config = dict(
    loss='cross_entropy',
    lr=0.0049,
    eps=1e-08,
)
Rows from block 10 of a small sound classifier, named by matrix and row number. Each number is 50 + 10 x the weight over its row's rms, rounded and kept within 0 to 99. All counts start at 0. After the name is the row's rms in percent of the matrix's.
After each channel's rows are labels from the 100 clips, of 14976, where the channel reaches its highest value: "strongest on" is what is common among them. Only what is clearly more common there than usual is listed. The data: acted Russian speech (Dusha). In brackets: how many of the 100, against the usual share in percent.
# c30: last pointwise conv (model.blocks.10.c3.0.weight, 192x192x1), inputs 0-191

c30.65 115:50 28 48 25 30 30 26 29 51 27 48 31 27 51 52 50 51 31 19 34 53 51 29 28 52 23 26 51 51 27 50 49 32 26 49 49 29 53 27 52 50 26 34 51 33 45 49 31 43 28 50 45 49 35 45 44 46 47 41 45 39 44 48 48 45 39 45 47 50 48 49 43 49 46 49 44 50 52 43 37 42 44 47 31 40 29 42 40 49 50 50 46 33 52 48 47 40 42 44 41 40 44 42 43 45 45 48 50 40 45 40 43 48 43 41 42 49 48 40 44 45 41 47 38 43 51 48 41 46 44 41 44 43 49 47 41 47 44 42 43 48 44 46 39 41 43 46 52 44 44 43 44 44 43 53 46 51 46 46 46 45 53 44 41 46 44 44 45 44 52 47 46 45 42 38 42 46 41 44 44 39 43 44 43 53 50 46 53 48 44 40 44
strongest on: emotion: sad (57 vs 26.8)

c30.123 059:50 38 50 43 36 37 29 40 51 38 50 30 40 50 50 50 50 43 41 53 52 50 32 30 49 47 43 50 50 44 49 52 43 41 47 50 41 50 40 52 50 38 53 51 40 47 52 33 56 25 49 53 48 53 44 43 55 50 46 55 44 41 41 44 47 45 43 50 49 53 47 51 50 43 40 53 49 53 45 39 47 54 45 27 26 37 46 42 56 50 49 43 49 51 40 51 36 40 34 37 34 40 42 42 36 44 48 50 44 44 41 43 48 38 41 45 49 42 33 44 39 36 47 36 35 30 40 41 42 46 43 37 37 46 42 43 48 39 42 46 46 45 38 41 43 40 33 50 45 35 39 37 39 45 50 32 50 30 48 40 36 50 38 27 37 36 42 36 41 51 27 27 48 36 28 43 33 29 37 42 36 42 38 41 51 50 39 51 50 39 26 41
strongest on: emotion: sad (69 vs 26.8)

c30.177 114:51 73 51 59 72 70 95 68 50 70 51 69 71 50 50 51 50 65 67 49 51 50 70 84 49 60 69 50 50 63 51 53 63 69 51 51 67 49 70 49 50 70 51 50 65 38 34 91 56 53 44 52 45 38 46 47 48 46 44 48 43 45 43 41 43 53 41 48 45 48 45 47 44 42 40 48 47 48 48 61 54 53 42 56 51 59 51 54 50 50 43 50 40 45 51 44 46 44 40 45 44 35 49 46 33 48 51 49 47 48 46 49 47 50 47 37 48 40 45 47 35 47 47 46 44 30 33 47 34 48 33 35 46 51 32 48 48 45 47 45 48 48 39 48 56 49 46 47 56 48 48 48 49 52 50 46 48 46 61 46 47 49 48 28 45 48 50 47 50 48 45 45 57 50 31 54 45 26 49 49 32 50 48 49 51 50 45 49 56 49 34 48
strongest on: emotion: angry (51 vs 18.6)

c30.2 107:50 34 52 40 32 32 21 35 51 32 53 31 33 51 52 56 51 40 35 49 57 50 34 26 56 39 34 51 50 39 57 55 40 34 54 57 37 53 34 54 55 33 48 51 40 40 42 16 44 30 65 48 64 34 61 41 58 75 48 63 50 55 73 61 59 36 76 61 58 64 55 58 73 69 62 62 50 58 32 40 46 36 67 36 28 29 38 34 64 51 69 39 31 65 38 64 49 45 51 50 47 35 48 52 42 45 62 50 44 47 48 47 54 47 50 47 51 52 51 47 37 47 58 44 45 39 52 49 54 50 43 35 45 58 34 47 49 51 45 47 45 48 42 46 47 47 51 53 46 49 48 50 48 46 51 50 53 51 47 51 51 54 50 56 52 49 47 50 48 54 52 52 47 46 48 46 53 52 49 47 48 47 50 46 49 49 51 52 48 48 51 48
strongest on: emotion: sad (58 vs 26.8)

c30.111 112:52 54 52 51 54 53 57 53 53 53 52 55 52 52 53 53 53 55 53 53 53 52 54 55 52 50 52 53 52 52 49 52 54 52 50 51 54 54 53 51 52 52 54 53 54 42 41 57 60 46 47 52 45 46 45 48 52 51 53 53 52 43 45 42 43 48 38 44 48 51 46 50 46 41 39 50 51 51 47 53 52 52 41 48 44 56 50 45 53 50 47 47 45 48 49 48 24 29 37 27 27 29 45 33 30 39 63 52 39 47 39 44 51 46 28 36 52 43 24 36 30 40 54 31 30 29 42 29 44 47 34 28 32 62 30 42 35 32 38 30 43 31 34 38 59 41 34 50 60 39 40 40 42 51 50 34 48 33 56 42 36 49 38 33 37 39 45 37 44 49 28 28 61 47 30 54 35 35 39 44 34 46 38 45 52 50 41 50 52 42 32 41
strongest on: emotion: angry (70 vs 18.6)

c30.7 130:50 66 55 67 62 62 83 68 50 66 56 57 73 49 48 56 48 65 80 60 54 49 59 66 51 73 77 49 49 72 52 56 64 71 54 57 67 49 70 52 53 70 61 51 63 34 42 84 48 42 35 57 39 45 38 45 51 42 42 50 39 36 35 35 30 62 37 46 42 48 39 44 38 37 35 44 48 45 53 63 59 62 36 46 50 37 59 62 44 47 37 50 48 41 54 40 53 53 40 52 53 51 47 50 45 51 44 48 49 47 47 48 41 48 53 45 43 41 51 52 47 47 42 49 51 38 37 53 33 49 45 49 50 43 47 48 53 51 49 55 54 54 51 50 56 47 44 47 55 45 46 45 47 50 49 44 47 44 55 44 44 48 45 28 45 46 48 45 47 48 43 43 57 52 29 54 44 24 46 47 29 48 45 48 50 48 43 49 54 47 36 46
strongest on: emotion: angry (63 vs 18.6)

c30.161 090:50 47 48 49 47 46 47 47 49 47 48 47 46 50 49 48 49 48 46 52 48 50 46 49 49 46 45 49 49 48 50 49 48 48 48 49 47 49 47 47 49 47 52 49 47 53 30 43 46 68 47 41 48 40 50 58 40 34 46 33 49 56 47 52 51 46 41 49 46 34 50 43 40 52 53 42 50 44 43 51 45 37 50 64 66 57 41 51 39 51 45 55 39 45 54 41 51 46 52 51 46 51 48 58 50 47 40 51 46 49 46 48 50 49 50 47 50 46 52 49 52 50 47 46 48 55 42 50 41 45 42 54 47 42 57 49 53 51 46 48 45 51 49 42 43 59 86 44 37 70 67 71 61 48 43 90 48 86 39 50 80 44 71 46 54 71 55 78 60 43 95 98 38 45 58 46 58 44 66 57 53 53 66 53 45 50 50 44 40 60 44 61
strongest on: emotion: positive (58 vs 18.6)

c30.109 102:51 61 55 54 61 60 62 59 51 60 54 62 58 50 51 56 51 59 55 47 55 50 61 63 56 54 57 51 50 56 55 57 59 58 52 55 59 53 59 53 55 59 48 52 58 40 32 60 51 44 55 46 52 40 51 47 49 56 52 52 54 48 53 49 50 46 48 51 53 53 51 52 55 50 47 55 50 55 43 48 50 44 51 46 42 56 44 46 59 51 55 46 40 55 44 54 24 28 42 28 23 32 45 33 33 40 56 50 38 47 39 44 51 46 27 39 53 40 23 36 34 40 51 27 29 30 40 28 45 47 37 32 32 56 29 43 39 32 40 30 45 31 34 38 53 41 37 49 49 37 38 39 41 48 50 36 48 35 54 45 39 48 39 35 40 39 45 38 42 48 29 30 54 40 37 47 38 40 39 41 45 43 38 43 52 50 44 50 50 41 30 40
strongest on: emotion: angry (60 vs 18.6)

c30.113 082:50 27 46 34 25 26 10 30 51 29 45 19 26 50 49 43 49 36 31 45 47 49 28 16 42 36 31 49 50 36 45 45 34 34 44 44 33 47 28 48 45 28 41 49 32 44 81 16 50 55 46 58 48 37 47 45 57 50 49 58 53 48 47 49 46 45 55 53 48 51 49 49 49 50 51 46 49 49 40 48 45 47 49 53 46 47 44 43 46 50 47 46 35 48 50 46 42 47 48 35 48 45 46 45 46 45 63 52 50 44 49 46 50 45 40 46 50 55 34 47 46 45 55 51 47 60 58 46 58 50 41 44 46 56 55 46 38 40 48 40 39 44 52 48 52 50 47 57 57 49 50 48 49 50 55 44 57 48 45 28 48 60 48 48 37 50 49 48 49 58 46 44 51 60 31 56 35 45 50 49 36 50 49 50 51 48 31 56 56 49 53 50
strongest on: emotion: sad (94 vs 26.8)

c30.8 082:53 39 55 39 38 38 37 39 53 39 56 38 39 52 54 57 53 40 40 49 53 52 38 40 56 41 41 53 52 40 54 55 40 40 54 55 40 55 39 55 55 39 50 53 38 37 44 33 55 37 52 52 46 46 41 47 56 57 52 62 50 42 45 43 45 36 36 43 50 60 48 52 52 35 42 55 51 58 35 39 43 40 43 31 35 43 38 30 62 50 52 45 37 55 48 51 36 45 44 36 43 34 54 47 35 51 54 49 49 57 54 53 44 54 40 49 49 44 34 47 36 54 47 48 46 29 49 43 44 54 46 30 46 55 29 53 46 43 52 45 54 45 41 44 41 35 31 57 35 34 33 33 36 40 56 33 55 30 45 44 32 57 34 50 38 31 37 31 35 57 28 27 39 29 46 38 35 51 33 36 51 35 34 35 56 49 43 57 50 35 47 34
strongest on: emotion: sad (54 vs 26.8)

c30.185 065:52 43 55 47 40 43 39 45 52 42 54 39 45 51 53 56 52 46 46 56 55 51 40 38 55 47 46 52 51 47 57 56 46 44 50 54 45 54 44 51 56 43 50 52 45 39 40 38 52 47 50 53 48 44 44 44 54 54 45 57 44 45 46 45 47 55 43 48 49 52 48 52 50 40 40 54 48 52 46 59 53 61 45 42 32 55 58 50 58 50 48 48 36 51 50 50 41 39 40 39 36 34 46 47 27 42 57 50 44 48 45 45 48 46 41 46 50 41 38 42 32 44 49 37 36 05 40 39 40 47 44 29 36 59 20 44 49 38 41 50 45 44 39 41 54 38 29 42 55 36 35 34 38 47 44 27 47 28 54 37 33 39 37 42 32 34 42 33 41 41 20 20 55 46 33 49 28 42 35 41 39 42 36 41 50 49 36 43 50 38 46 39
strongest on: emotion: angry (40 vs 18.6)

c30.108 060:50 38 50 41 34 41 07 39 52 39 51 42 34 51 52 52 52 42 27 47 49 51 41 34 54 36 31 52 51 40 52 50 43 38 54 52 39 53 36 52 52 34 48 51 42 34 59 00 47 45 58 46 51 32 53 48 50 57 57 50 55 53 62 52 53 34 56 47 52 54 51 50 58 50 55 53 51 54 32 31 42 38 52 41 40 49 36 29 60 51 60 48 24 55 53 54 56 58 40 55 57 40 46 48 43 54 43 51 46 40 45 47 48 42 54 46 49 49 57 51 41 44 44 47 63 58 54 54 46 45 38 39 55 41 53 47 51 58 48 57 56 53 43 47 41 38 40 62 45 41 39 41 38 41 60 36 52 41 42 39 40 63 41 42 43 39 40 42 41 61 41 38 45 39 39 40 43 38 39 41 35 41 40 40 52 50 40 61 50 39 48 40
strongest on: emotion: sad (65 vs 26.8)

c30.42 100:51 68 53 63 68 65 88 66 51 68 53 68 69 51 51 53 51 64 74 58 53 50 67 79 50 64 70 51 51 65 52 55 62 70 53 54 66 50 68 50 52 69 61 50 64 40 33 85 62 53 42 54 44 42 45 47 50 47 45 52 44 41 41 40 42 50 38 45 46 48 42 49 42 39 37 48 49 47 43 58 52 49 38 53 52 63 48 51 50 49 41 50 46 44 54 44 45 45 37 44 45 28 50 45 31 49 60 51 47 50 46 49 49 52 46 36 50 42 44 48 31 48 50 45 46 24 39 47 42 48 28 28 47 58 28 48 47 46 47 46 49 49 37 49 60 50 45 50 58 48 48 48 50 54 53 45 50 45 63 47 46 53 48 29 45 48 51 47 50 51 43 43 60 50 34 57 45 28 48 50 36 51 48 51 52 53 46 52 54 50 33 49
strongest on: emotion: angry (58 vs 18.6)

c30.9 105:50 70 53 69 71 69 85 69 49 71 53 68 77 50 49 54 49 66 78 71 54 50 68 75 54 72 77 50 49 70 59 55 64 74 51 54 69 50 73 49 57 73 73 51 67 43 36 88 59 46 41 51 44 51 46 54 46 44 52 50 50 47 42 44 44 41 37 44 46 47 44 47 42 44 47 44 50 44 29 40 41 36 43 45 67 50 35 40 42 49 41 58 59 43 62 45 55 53 44 53 52 49 39 52 48 50 47 50 46 37 40 43 50 36 55 45 49 39 53 53 47 35 47 44 48 47 37 55 43 37 47 49 50 47 55 41 54 54 44 54 51 56 47 52 54 47 47 43 54 47 47 47 48 50 42 45 46 46 49 52 47 43 48 49 50 46 49 46 49 44 46 46 54 50 51 54 50 49 46 49 50 49 47 48 45 52 54 42 44 47 48 48
strongest on: emotion: angry (64 vs 18.6)

c30.4 077:51 46 55 49 46 46 41 47 51 47 53 47 45 51 52 54 52 48 44 49 52 51 47 44 58 46 45 52 51 47 55 53 49 47 54 53 48 54 46 53 56 47 48 52 48 52 39 35 50 58 59 48 55 58 55 50 52 62 57 55 56 53 61 55 55 47 59 52 55 57 52 56 61 55 54 58 50 54 43 50 47 39 56 56 46 66 44 49 62 50 60 48 60 56 43 60 39 37 49 32 34 53 47 45 51 43 47 49 45 46 44 46 50 45 39 52 50 46 27 44 51 41 49 36 30 41 44 40 48 47 53 53 32 45 47 46 46 32 43 40 42 42 49 44 47 39 31 48 45 34 33 34 36 44 49 12 49 23 47 35 34 47 37 43 36 30 42 30 40 48 08 02 47 31 42 43 24 45 34 40 43 41 37 40 50 50 35 49 48 35 40 39
strongest on: emotion: neutral (62 vs 35.9)

c30.89 120:51 52 56 49 51 51 54 51 52 51 57 52 51 51 52 58 52 52 52 52 57 52 52 53 53 51 52 52 52 51 52 58 52 51 53 56 51 54 51 55 54 51 53 53 52 43 40 53 63 43 54 53 49 45 45 45 57 59 56 61 57 43 48 43 46 39 45 46 53 60 48 57 55 41 41 60 53 59 41 43 49 43 44 40 40 57 41 36 63 51 53 44 45 56 47 56 27 30 36 30 28 27 46 34 26 39 62 52 36 49 40 43 50 49 30 34 55 38 29 35 28 43 54 32 33 20 40 30 44 47 36 26 33 64 22 42 36 35 38 35 44 33 29 35 58 42 36 52 58 38 39 39 42 50 51 38 51 36 56 46 37 51 40 38 40 38 45 37 43 51 32 33 61 48 39 51 38 42 39 43 44 45 39 44 53 51 44 52 51 43 34 41
strongest on: emotion: angry (66 vs 18.6)

c30.136 074:51 39 49 47 36 38 35 43 50 40 48 35 43 50 50 47 50 45 44 52 47 50 37 32 49 48 44 50 49 46 49 48 45 43 44 47 44 50 42 43 50 42 54 49 45 64 39 35 57 61 47 43 50 70 53 56 41 36 58 32 62 53 45 52 53 52 35 45 49 35 52 44 41 52 52 44 49 41 52 53 50 49 51 58 61 52 51 51 35 50 44 49 73 42 42 44 62 63 58 63 64 76 51 62 81 56 40 51 56 55 52 51 54 52 63 55 50 53 63 59 74 54 51 59 60 81 54 63 65 51 54 77 60 42 77 52 59 63 52 58 56 61 66 58 60 64 60 50 57 60 64 61 63 59 49 63 49 60 55 62 60 48 59 61 59 63 60 61 61 49 62 65 55 70 62 62 59 62 61 62 66 60 61 61 48 53 66 49 49 64 63 62
strongest on: emotion: positive (61 vs 18.6)

c30.119 127:51 50 51 47 51 51 48 51 51 51 50 50 50 50 51 51 51 50 47 35 52 50 50 49 52 48 50 51 50 49 50 50 50 50 50 50 50 52 51 51 51 50 33 51 51 43 46 51 49 46 42 55 47 53 45 56 47 41 52 40 48 47 44 46 46 44 45 47 48 43 47 43 42 47 51 40 50 47 48 38 49 45 47 46 61 29 46 44 38 48 43 60 55 46 60 43 57 59 49 56 61 58 55 59 59 56 44 49 57 50 58 55 52 52 56 32 51 53 57 58 57 58 50 61 61 55 54 58 54 53 33 59 62 44 57 56 56 59 54 55 53 57 54 60 66 72 71 45 68 72 74 69 72 67 46 73 45 73 50 57 70 45 69 39 59 73 69 71 69 45 76 81 61 72 38 69 63 37 72 69 37 70 70 69 49 50 57 46 52 70 45 71
strongest on: emotion: positive (64 vs 18.6)

c30.33 082:49 53 52 60 52 52 50 56 48 54 52 46 59 49 48 52 49 54 58 64 52 50 48 48 48 62 60 49 49 58 52 53 54 56 47 52 55 47 56 48 50 56 58 49 54 71 29 52 54 57 41 49 43 73 42 59 44 32 62 37 63 48 35 44 48 68 33 45 46 36 48 48 36 41 41 45 51 43 74 71 57 70 40 55 73 70 74 69 36 50 38 60 83 39 57 41 48 40 68 51 38 77 50 52 63 43 33 48 48 52 50 48 50 47 50 63 49 45 48 46 65 46 46 44 37 52 38 45 41 52 71 73 43 42 72 49 52 46 45 47 40 48 54 47 56 55 55 35 57 54 54 55 54 55 35 51 43 53 54 47 55 32 55 69 50 54 55 54 55 35 53 51 59 61 72 55 47 70 54 55 70 55 55 55 44 50 46 36 46 54 72 55
strongest on: emotion: positive (70 vs 18.6)

c30.63 073:50 35 49 33 35 35 25 36 52 37 50 35 33 51 52 51 51 41 33 44 50 51 36 32 51 38 34 51 51 39 50 49 41 38 53 51 39 52 35 52 50 36 40 51 39 22 56 22 48 42 58 51 53 40 53 45 57 66 54 62 52 51 62 52 52 41 71 50 53 65 50 55 63 51 51 57 50 57 42 40 45 48 53 41 29 42 44 35 66 50 59 47 27 62 50 60 56 64 35 53 64 37 55 42 41 61 55 51 56 56 59 56 45 58 55 42 50 50 55 56 38 60 48 61 67 41 53 57 50 57 35 36 64 49 42 57 48 56 58 58 62 55 45 56 40 42 39 58 44 41 41 41 42 41 59 37 54 38 48 44 40 61 41 32 44 42 42 39 42 58 36 36 41 40 25 42 43 33 42 41 33 42 42 42 54 50 45 59 54 42 37 42
strongest on: emotion: sad (55 vs 26.8)

c30.31 096:52 51 52 48 50 50 52 51 51 50 52 51 50 51 52 53 51 51 50 51 52 51 50 52 52 49 50 52 51 50 53 53 51 50 48 51 51 53 50 49 53 50 52 51 50 43 36 53 52 42 48 48 47 45 45 47 48 47 47 48 48 46 44 43 46 46 36 46 48 47 49 47 46 43 43 49 49 50 41 47 49 45 45 42 44 49 44 45 51 50 47 48 41 48 44 47 28 31 40 24 28 37 46 41 35 39 52 50 41 42 40 46 50 42 31 40 50 43 21 37 38 36 50 28 23 34 41 32 41 46 38 37 26 54 34 45 41 28 40 37 42 34 39 41 52 39 34 48 50 36 33 37 39 47 47 28 48 30 52 40 35 46 38 29 36 35 43 35 42 46 26 21 52 35 28 47 29 31 37 41 34 43 38 43 50 51 39 48 48 40 27 39
strongest on: emotion: angry (57 vs 18.6)

c30.21 097:52 70 57 69 69 67 90 69 51 70 55 69 74 51 51 56 51 66 75 65 58 51 67 79 54 65 72 51 51 69 58 57 65 72 51 55 69 52 71 53 56 72 67 54 66 51 43 86 58 46 39 51 40 51 40 57 44 39 53 43 53 44 38 41 40 47 29 39 44 40 44 43 37 34 42 40 51 44 41 50 45 45 33 45 62 56 45 45 44 49 37 59 57 41 60 38 47 47 43 45 47 38 45 50 41 46 51 51 45 47 45 46 49 44 45 41 50 44 46 46 41 44 48 42 44 32 42 46 48 42 35 38 44 48 39 45 48 45 43 49 47 48 42 48 52 49 48 51 49 49 48 49 49 51 54 48 49 48 56 48 49 54 50 33 48 48 50 49 50 53 48 48 52 46 43 51 49 33 48 49 42 49 49 49 52 52 47 54 49 49 37 49
strongest on: emotion: angry (58 vs 18.6)

c30.188 080:49 45 49 40 46 46 43 42 50 44 51 49 41 50 49 47 50 42 38 40 50 50 47 49 47 39 41 50 50 40 46 50 42 43 53 51 42 48 42 52 47 43 41 49 44 54 71 41 49 52 53 44 52 43 54 41 49 57 47 49 47 47 56 52 60 37 55 49 52 54 51 51 56 51 51 55 51 55 47 38 44 41 52 55 31 56 42 41 58 51 55 40 39 56 40 55 30 30 41 32 32 38 51 42 42 42 62 51 45 52 51 48 52 52 33 39 52 55 25 41 42 51 56 41 40 45 54 36 52 48 37 36 43 56 38 48 39 38 42 22 37 36 42 36 39 33 33 53 41 34 33 33 36 35 51 34 53 34 42 35 34 53 33 40 34 31 35 33 34 52 31 28 40 36 35 37 34 43 34 35 41 35 33 34 52 50 36 53 46 34 38 33
strongest on: emotion: sad (82 vs 26.8)

c30.30 106:51 74 51 58 74 71 95 68 51 72 50 71 69 50 50 50 50 64 68 49 50 50 71 89 49 59 68 50 51 61 50 51 62 69 51 51 66 50 70 50 50 71 52 50 65 38 37 91 52 48 41 51 43 38 44 45 48 43 41 48 40 42 40 41 42 54 37 47 45 47 45 47 41 40 38 46 48 49 49 59 55 54 41 52 50 48 53 55 48 50 41 48 38 45 50 42 47 46 43 45 45 36 50 49 35 48 52 50 48 50 48 50 48 51 47 42 48 43 45 48 37 48 47 47 45 31 37 48 36 50 36 36 46 51 35 50 49 46 49 46 49 49 42 48 55 48 46 45 54 47 48 47 48 50 48 46 47 46 57 44 47 46 48 28 44 47 49 47 49 46 45 45 55 50 30 52 43 24 48 48 31 49 47 48 49 49 43 47 55 48 35 48
strongest on: emotion: angry (51 vs 18.6)

c30.143 095:51 35 51 37 35 35 35 37 52 35 50 33 36 50 52 50 51 39 37 53 50 51 33 35 53 37 36 51 50 38 52 50 38 36 49 49 37 54 36 50 53 35 54 51 38 40 37 36 43 43 58 36 52 36 55 48 46 53 56 48 58 55 57 56 53 28 37 39 55 52 53 49 54 54 57 50 53 55 35 37 43 27 55 45 38 48 29 26 55 52 57 40 34 58 35 54 43 49 37 42 49 23 62 43 30 54 75 54 55 64 57 61 60 64 43 24 56 65 42 50 30 59 64 54 51 51 59 45 64 61 15 24 50 66 37 61 44 46 56 43 54 47 27 50 48 47 46 51 50 46 46 46 47 49 48 48 51 45 50 47 46 49 46 38 45 46 47 46 47 50 46 49 51 52 37 48 44 34 46 47 36 47 46 47 51 54 47 49 47 47 40 46
strongest on: emotion: sad (56 vs 26.8)

c30.175 066:51 45 55 42 45 45 39 45 52 45 55 47 44 51 53 58 53 47 41 46 55 52 45 45 58 41 43 53 52 45 56 56 47 45 56 56 46 55 45 56 57 45 46 53 47 37 29 36 56 32 57 54 53 50 49 48 60 68 54 66 54 48 55 48 49 35 57 50 55 66 51 57 63 45 47 60 51 59 31 38 45 35 50 28 32 39 36 34 68 50 59 47 44 61 52 62 32 35 40 33 34 30 48 44 32 44 60 49 44 49 44 48 49 49 36 44 50 41 28 41 33 45 50 36 33 18 40 36 44 47 42 28 36 57 27 46 46 37 44 36 47 40 34 43 50 39 36 46 48 37 36 38 39 45 46 34 48 33 50 45 37 45 39 54 40 37 42 37 41 47 30 30 52 37 56 44 36 55 38 40 55 41 38 40 52 49 44 47 51 39 51 39
strongest on: emotion: sad (56 vs 26.8)

c30.163 114:49 44 49 55 43 43 45 48 46 45 47 39 50 49 48 48 48 48 54 65 44 49 41 40 50 57 52 48 49 52 50 47 49 49 45 45 48 47 48 43 51 48 67 49 48 72 41 45 56 57 41 46 47 76 47 58 42 29 54 36 54 50 37 48 51 59 34 46 44 35 48 49 35 50 46 39 48 35 64 58 55 62 47 55 79 54 62 59 29 49 40 61 81 36 57 41 50 46 69 53 46 85 48 52 68 45 29 47 49 47 49 49 54 48 52 72 48 39 52 49 70 50 47 49 46 59 34 51 39 46 81 86 47 45 70 49 53 52 47 49 44 52 57 48 57 58 57 42 57 57 57 56 56 57 39 56 43 58 48 49 57 38 56 66 51 57 57 57 56 40 58 57 53 63 72 59 52 69 57 57 69 57 57 58 38 52 50 40 47 57 64 57
strongest on: emotion: positive (63 vs 18.6)

c30.43 058:51 31 49 32 30 33 18 32 52 29 49 32 28 51 52 48 51 37 30 45 49 51 34 27 49 33 30 51 51 34 50 47 35 33 50 49 34 51 28 50 49 32 45 51 39 37 78 16 48 44 50 52 48 33 49 47 53 50 52 51 52 50 51 49 49 37 53 51 49 49 50 48 51 48 49 48 48 53 39 38 45 46 49 43 37 45 42 37 52 50 51 47 26 52 50 48 43 48 41 41 47 45 42 51 46 48 51 50 45 41 44 43 46 37 43 41 49 51 39 47 46 41 47 44 49 64 54 47 49 42 35 41 45 49 59 43 49 46 44 45 46 47 50 44 39 39 40 56 50 41 38 39 39 37 54 36 53 40 45 34 38 58 39 44 41 39 40 37 39 55 37 34 47 44 26 41 37 42 41 39 34 41 41 42 52 50 35 55 55 39 49 39
strongest on: emotion: sad (88 vs 26.8)

c30.104 099:50 47 47 44 48 48 49 47 51 47 46 47 47 50 50 46 50 47 46 41 48 50 47 48 46 46 47 50 50 46 46 46 47 46 46 46 47 49 47 47 47 46 41 50 47 44 55 54 50 39 42 53 43 40 42 46 49 41 43 48 43 42 40 43 41 47 37 46 45 45 47 44 41 42 45 42 48 47 45 46 48 52 42 42 45 36 48 46 43 50 42 47 39 44 51 41 35 39 44 29 37 45 42 43 45 40 51 51 42 40 40 42 47 38 37 45 48 47 27 40 45 36 48 37 35 49 48 37 47 44 43 44 33 51 48 42 41 32 40 40 41 39 47 41 46 32 30 50 49 34 33 32 37 40 50 21 50 25 48 31 29 51 34 42 32 28 37 31 35 50 23 11 49 42 32 44 27 41 31 38 36 37 33 37 50 49 31 50 50 34 43 35
strongest on: emotion: sad (76 vs 26.8)

c30.38 077:50 32 45 33 30 32 14 37 51 30 46 27 33 49 48 46 48 40 28 44 46 49 28 16 41 36 30 48 49 39 42 44 39 32 44 45 37 46 34 45 44 29 39 48 37 46 75 25 52 54 40 56 45 40 44 49 53 41 51 53 53 46 39 45 45 47 42 48 45 47 47 48 40 45 46 41 48 46 43 49 46 51 43 52 50 49 46 46 41 50 39 51 40 44 54 42 37 45 43 32 44 47 46 42 47 44 57 52 48 43 47 46 49 42 33 44 49 51 31 45 48 42 51 43 42 56 54 45 53 48 40 47 40 52 53 46 44 38 43 41 42 45 51 46 54 47 42 54 58 43 45 45 45 50 53 35 51 38 49 31 43 55 46 40 34 44 48 43 47 54 33 31 54 62 23 54 30 36 46 47 25 48 46 48 50 49 32 53 54 45 47 48
strongest on: emotion: sad (96 vs 26.8)

c30.150 096:51 32 51 32 33 34 26 33 51 33 50 40 30 51 52 50 51 36 26 17 47 51 39 30 48 29 29 51 51 31 49 49 36 32 51 51 34 50 32 49 49 32 23 48 37 57 58 24 59 66 55 56 54 64 54 57 59 60 57 62 56 53 55 52 56 58 57 57 52 59 52 63 57 52 52 64 50 52 51 58 55 53 54 62 55 68 53 56 60 49 55 57 64 54 57 58 50 51 43 48 50 49 50 47 45 51 51 48 51 49 52 50 45 49 50 50 48 43 48 50 49 50 49 51 50 34 45 49 46 50 52 48 49 46 40 50 49 47 51 54 50 50 49 51 45 39 34 43 43 37 38 36 39 42 43 33 45 34 45 41 36 44 37 38 39 38 40 36 39 43 31 31 45 38 35 42 38 38 38 39 36 39 37 39 46 48 41 43 49 38 39 39
strongest on: emotion: sad (61 vs 26.8)

c30.148 089:50 43 53 46 43 43 40 45 50 44 53 45 44 51 51 53 51 46 44 50 52 50 45 43 55 45 44 51 50 46 55 54 46 44 55 54 45 52 44 54 54 44 50 51 46 38 32 37 50 53 57 51 54 48 53 47 51 58 54 53 56 54 59 52 53 57 63 56 54 53 52 53 58 55 50 54 50 54 56 61 58 58 55 52 44 65 62 56 55 50 57 45 48 55 41 55 42 31 53 45 27 46 38 47 43 32 48 50 38 30 35 38 50 28 45 49 49 43 41 38 44 25 49 23 17 41 38 38 42 38 50 45 22 50 47 37 48 34 34 40 32 42 45 41 53 41 35 42 55 37 37 36 41 47 41 23 46 30 51 30 37 38 39 52 35 38 45 35 43 40 26 19 58 48 39 50 25 48 37 43 40 45 41 43 47 50 31 40 47 39 60 43
strongest on: emotion: positive (43 vs 18.6)

c30.142 101:52 32 47 27 33 33 22 34 52 29 46 37 29 51 52 47 52 38 21 22 51 51 37 25 47 26 27 52 51 32 45 47 37 27 46 47 35 52 31 49 47 27 22 51 37 33 45 24 51 45 44 53 41 41 43 47 49 45 44 48 41 40 42 45 42 49 39 44 46 45 45 42 43 40 45 39 49 48 39 46 48 48 40 47 44 40 44 47 46 50 43 50 35 46 52 41 52 58 39 48 59 42 55 45 41 59 52 52 57 57 58 56 44 56 51 42 50 47 50 56 42 58 46 60 60 46 48 55 47 59 34 41 60 46 47 56 47 53 57 53 57 54 48 55 40 47 45 51 36 47 46 46 47 46 53 45 49 45 44 46 46 51 46 24 46 47 46 46 46 51 44 43 36 42 29 45 46 24 47 46 31 47 46 47 55 50 46 52 49 47 30 46
strongest on: emotion: sad (56 vs 26.8)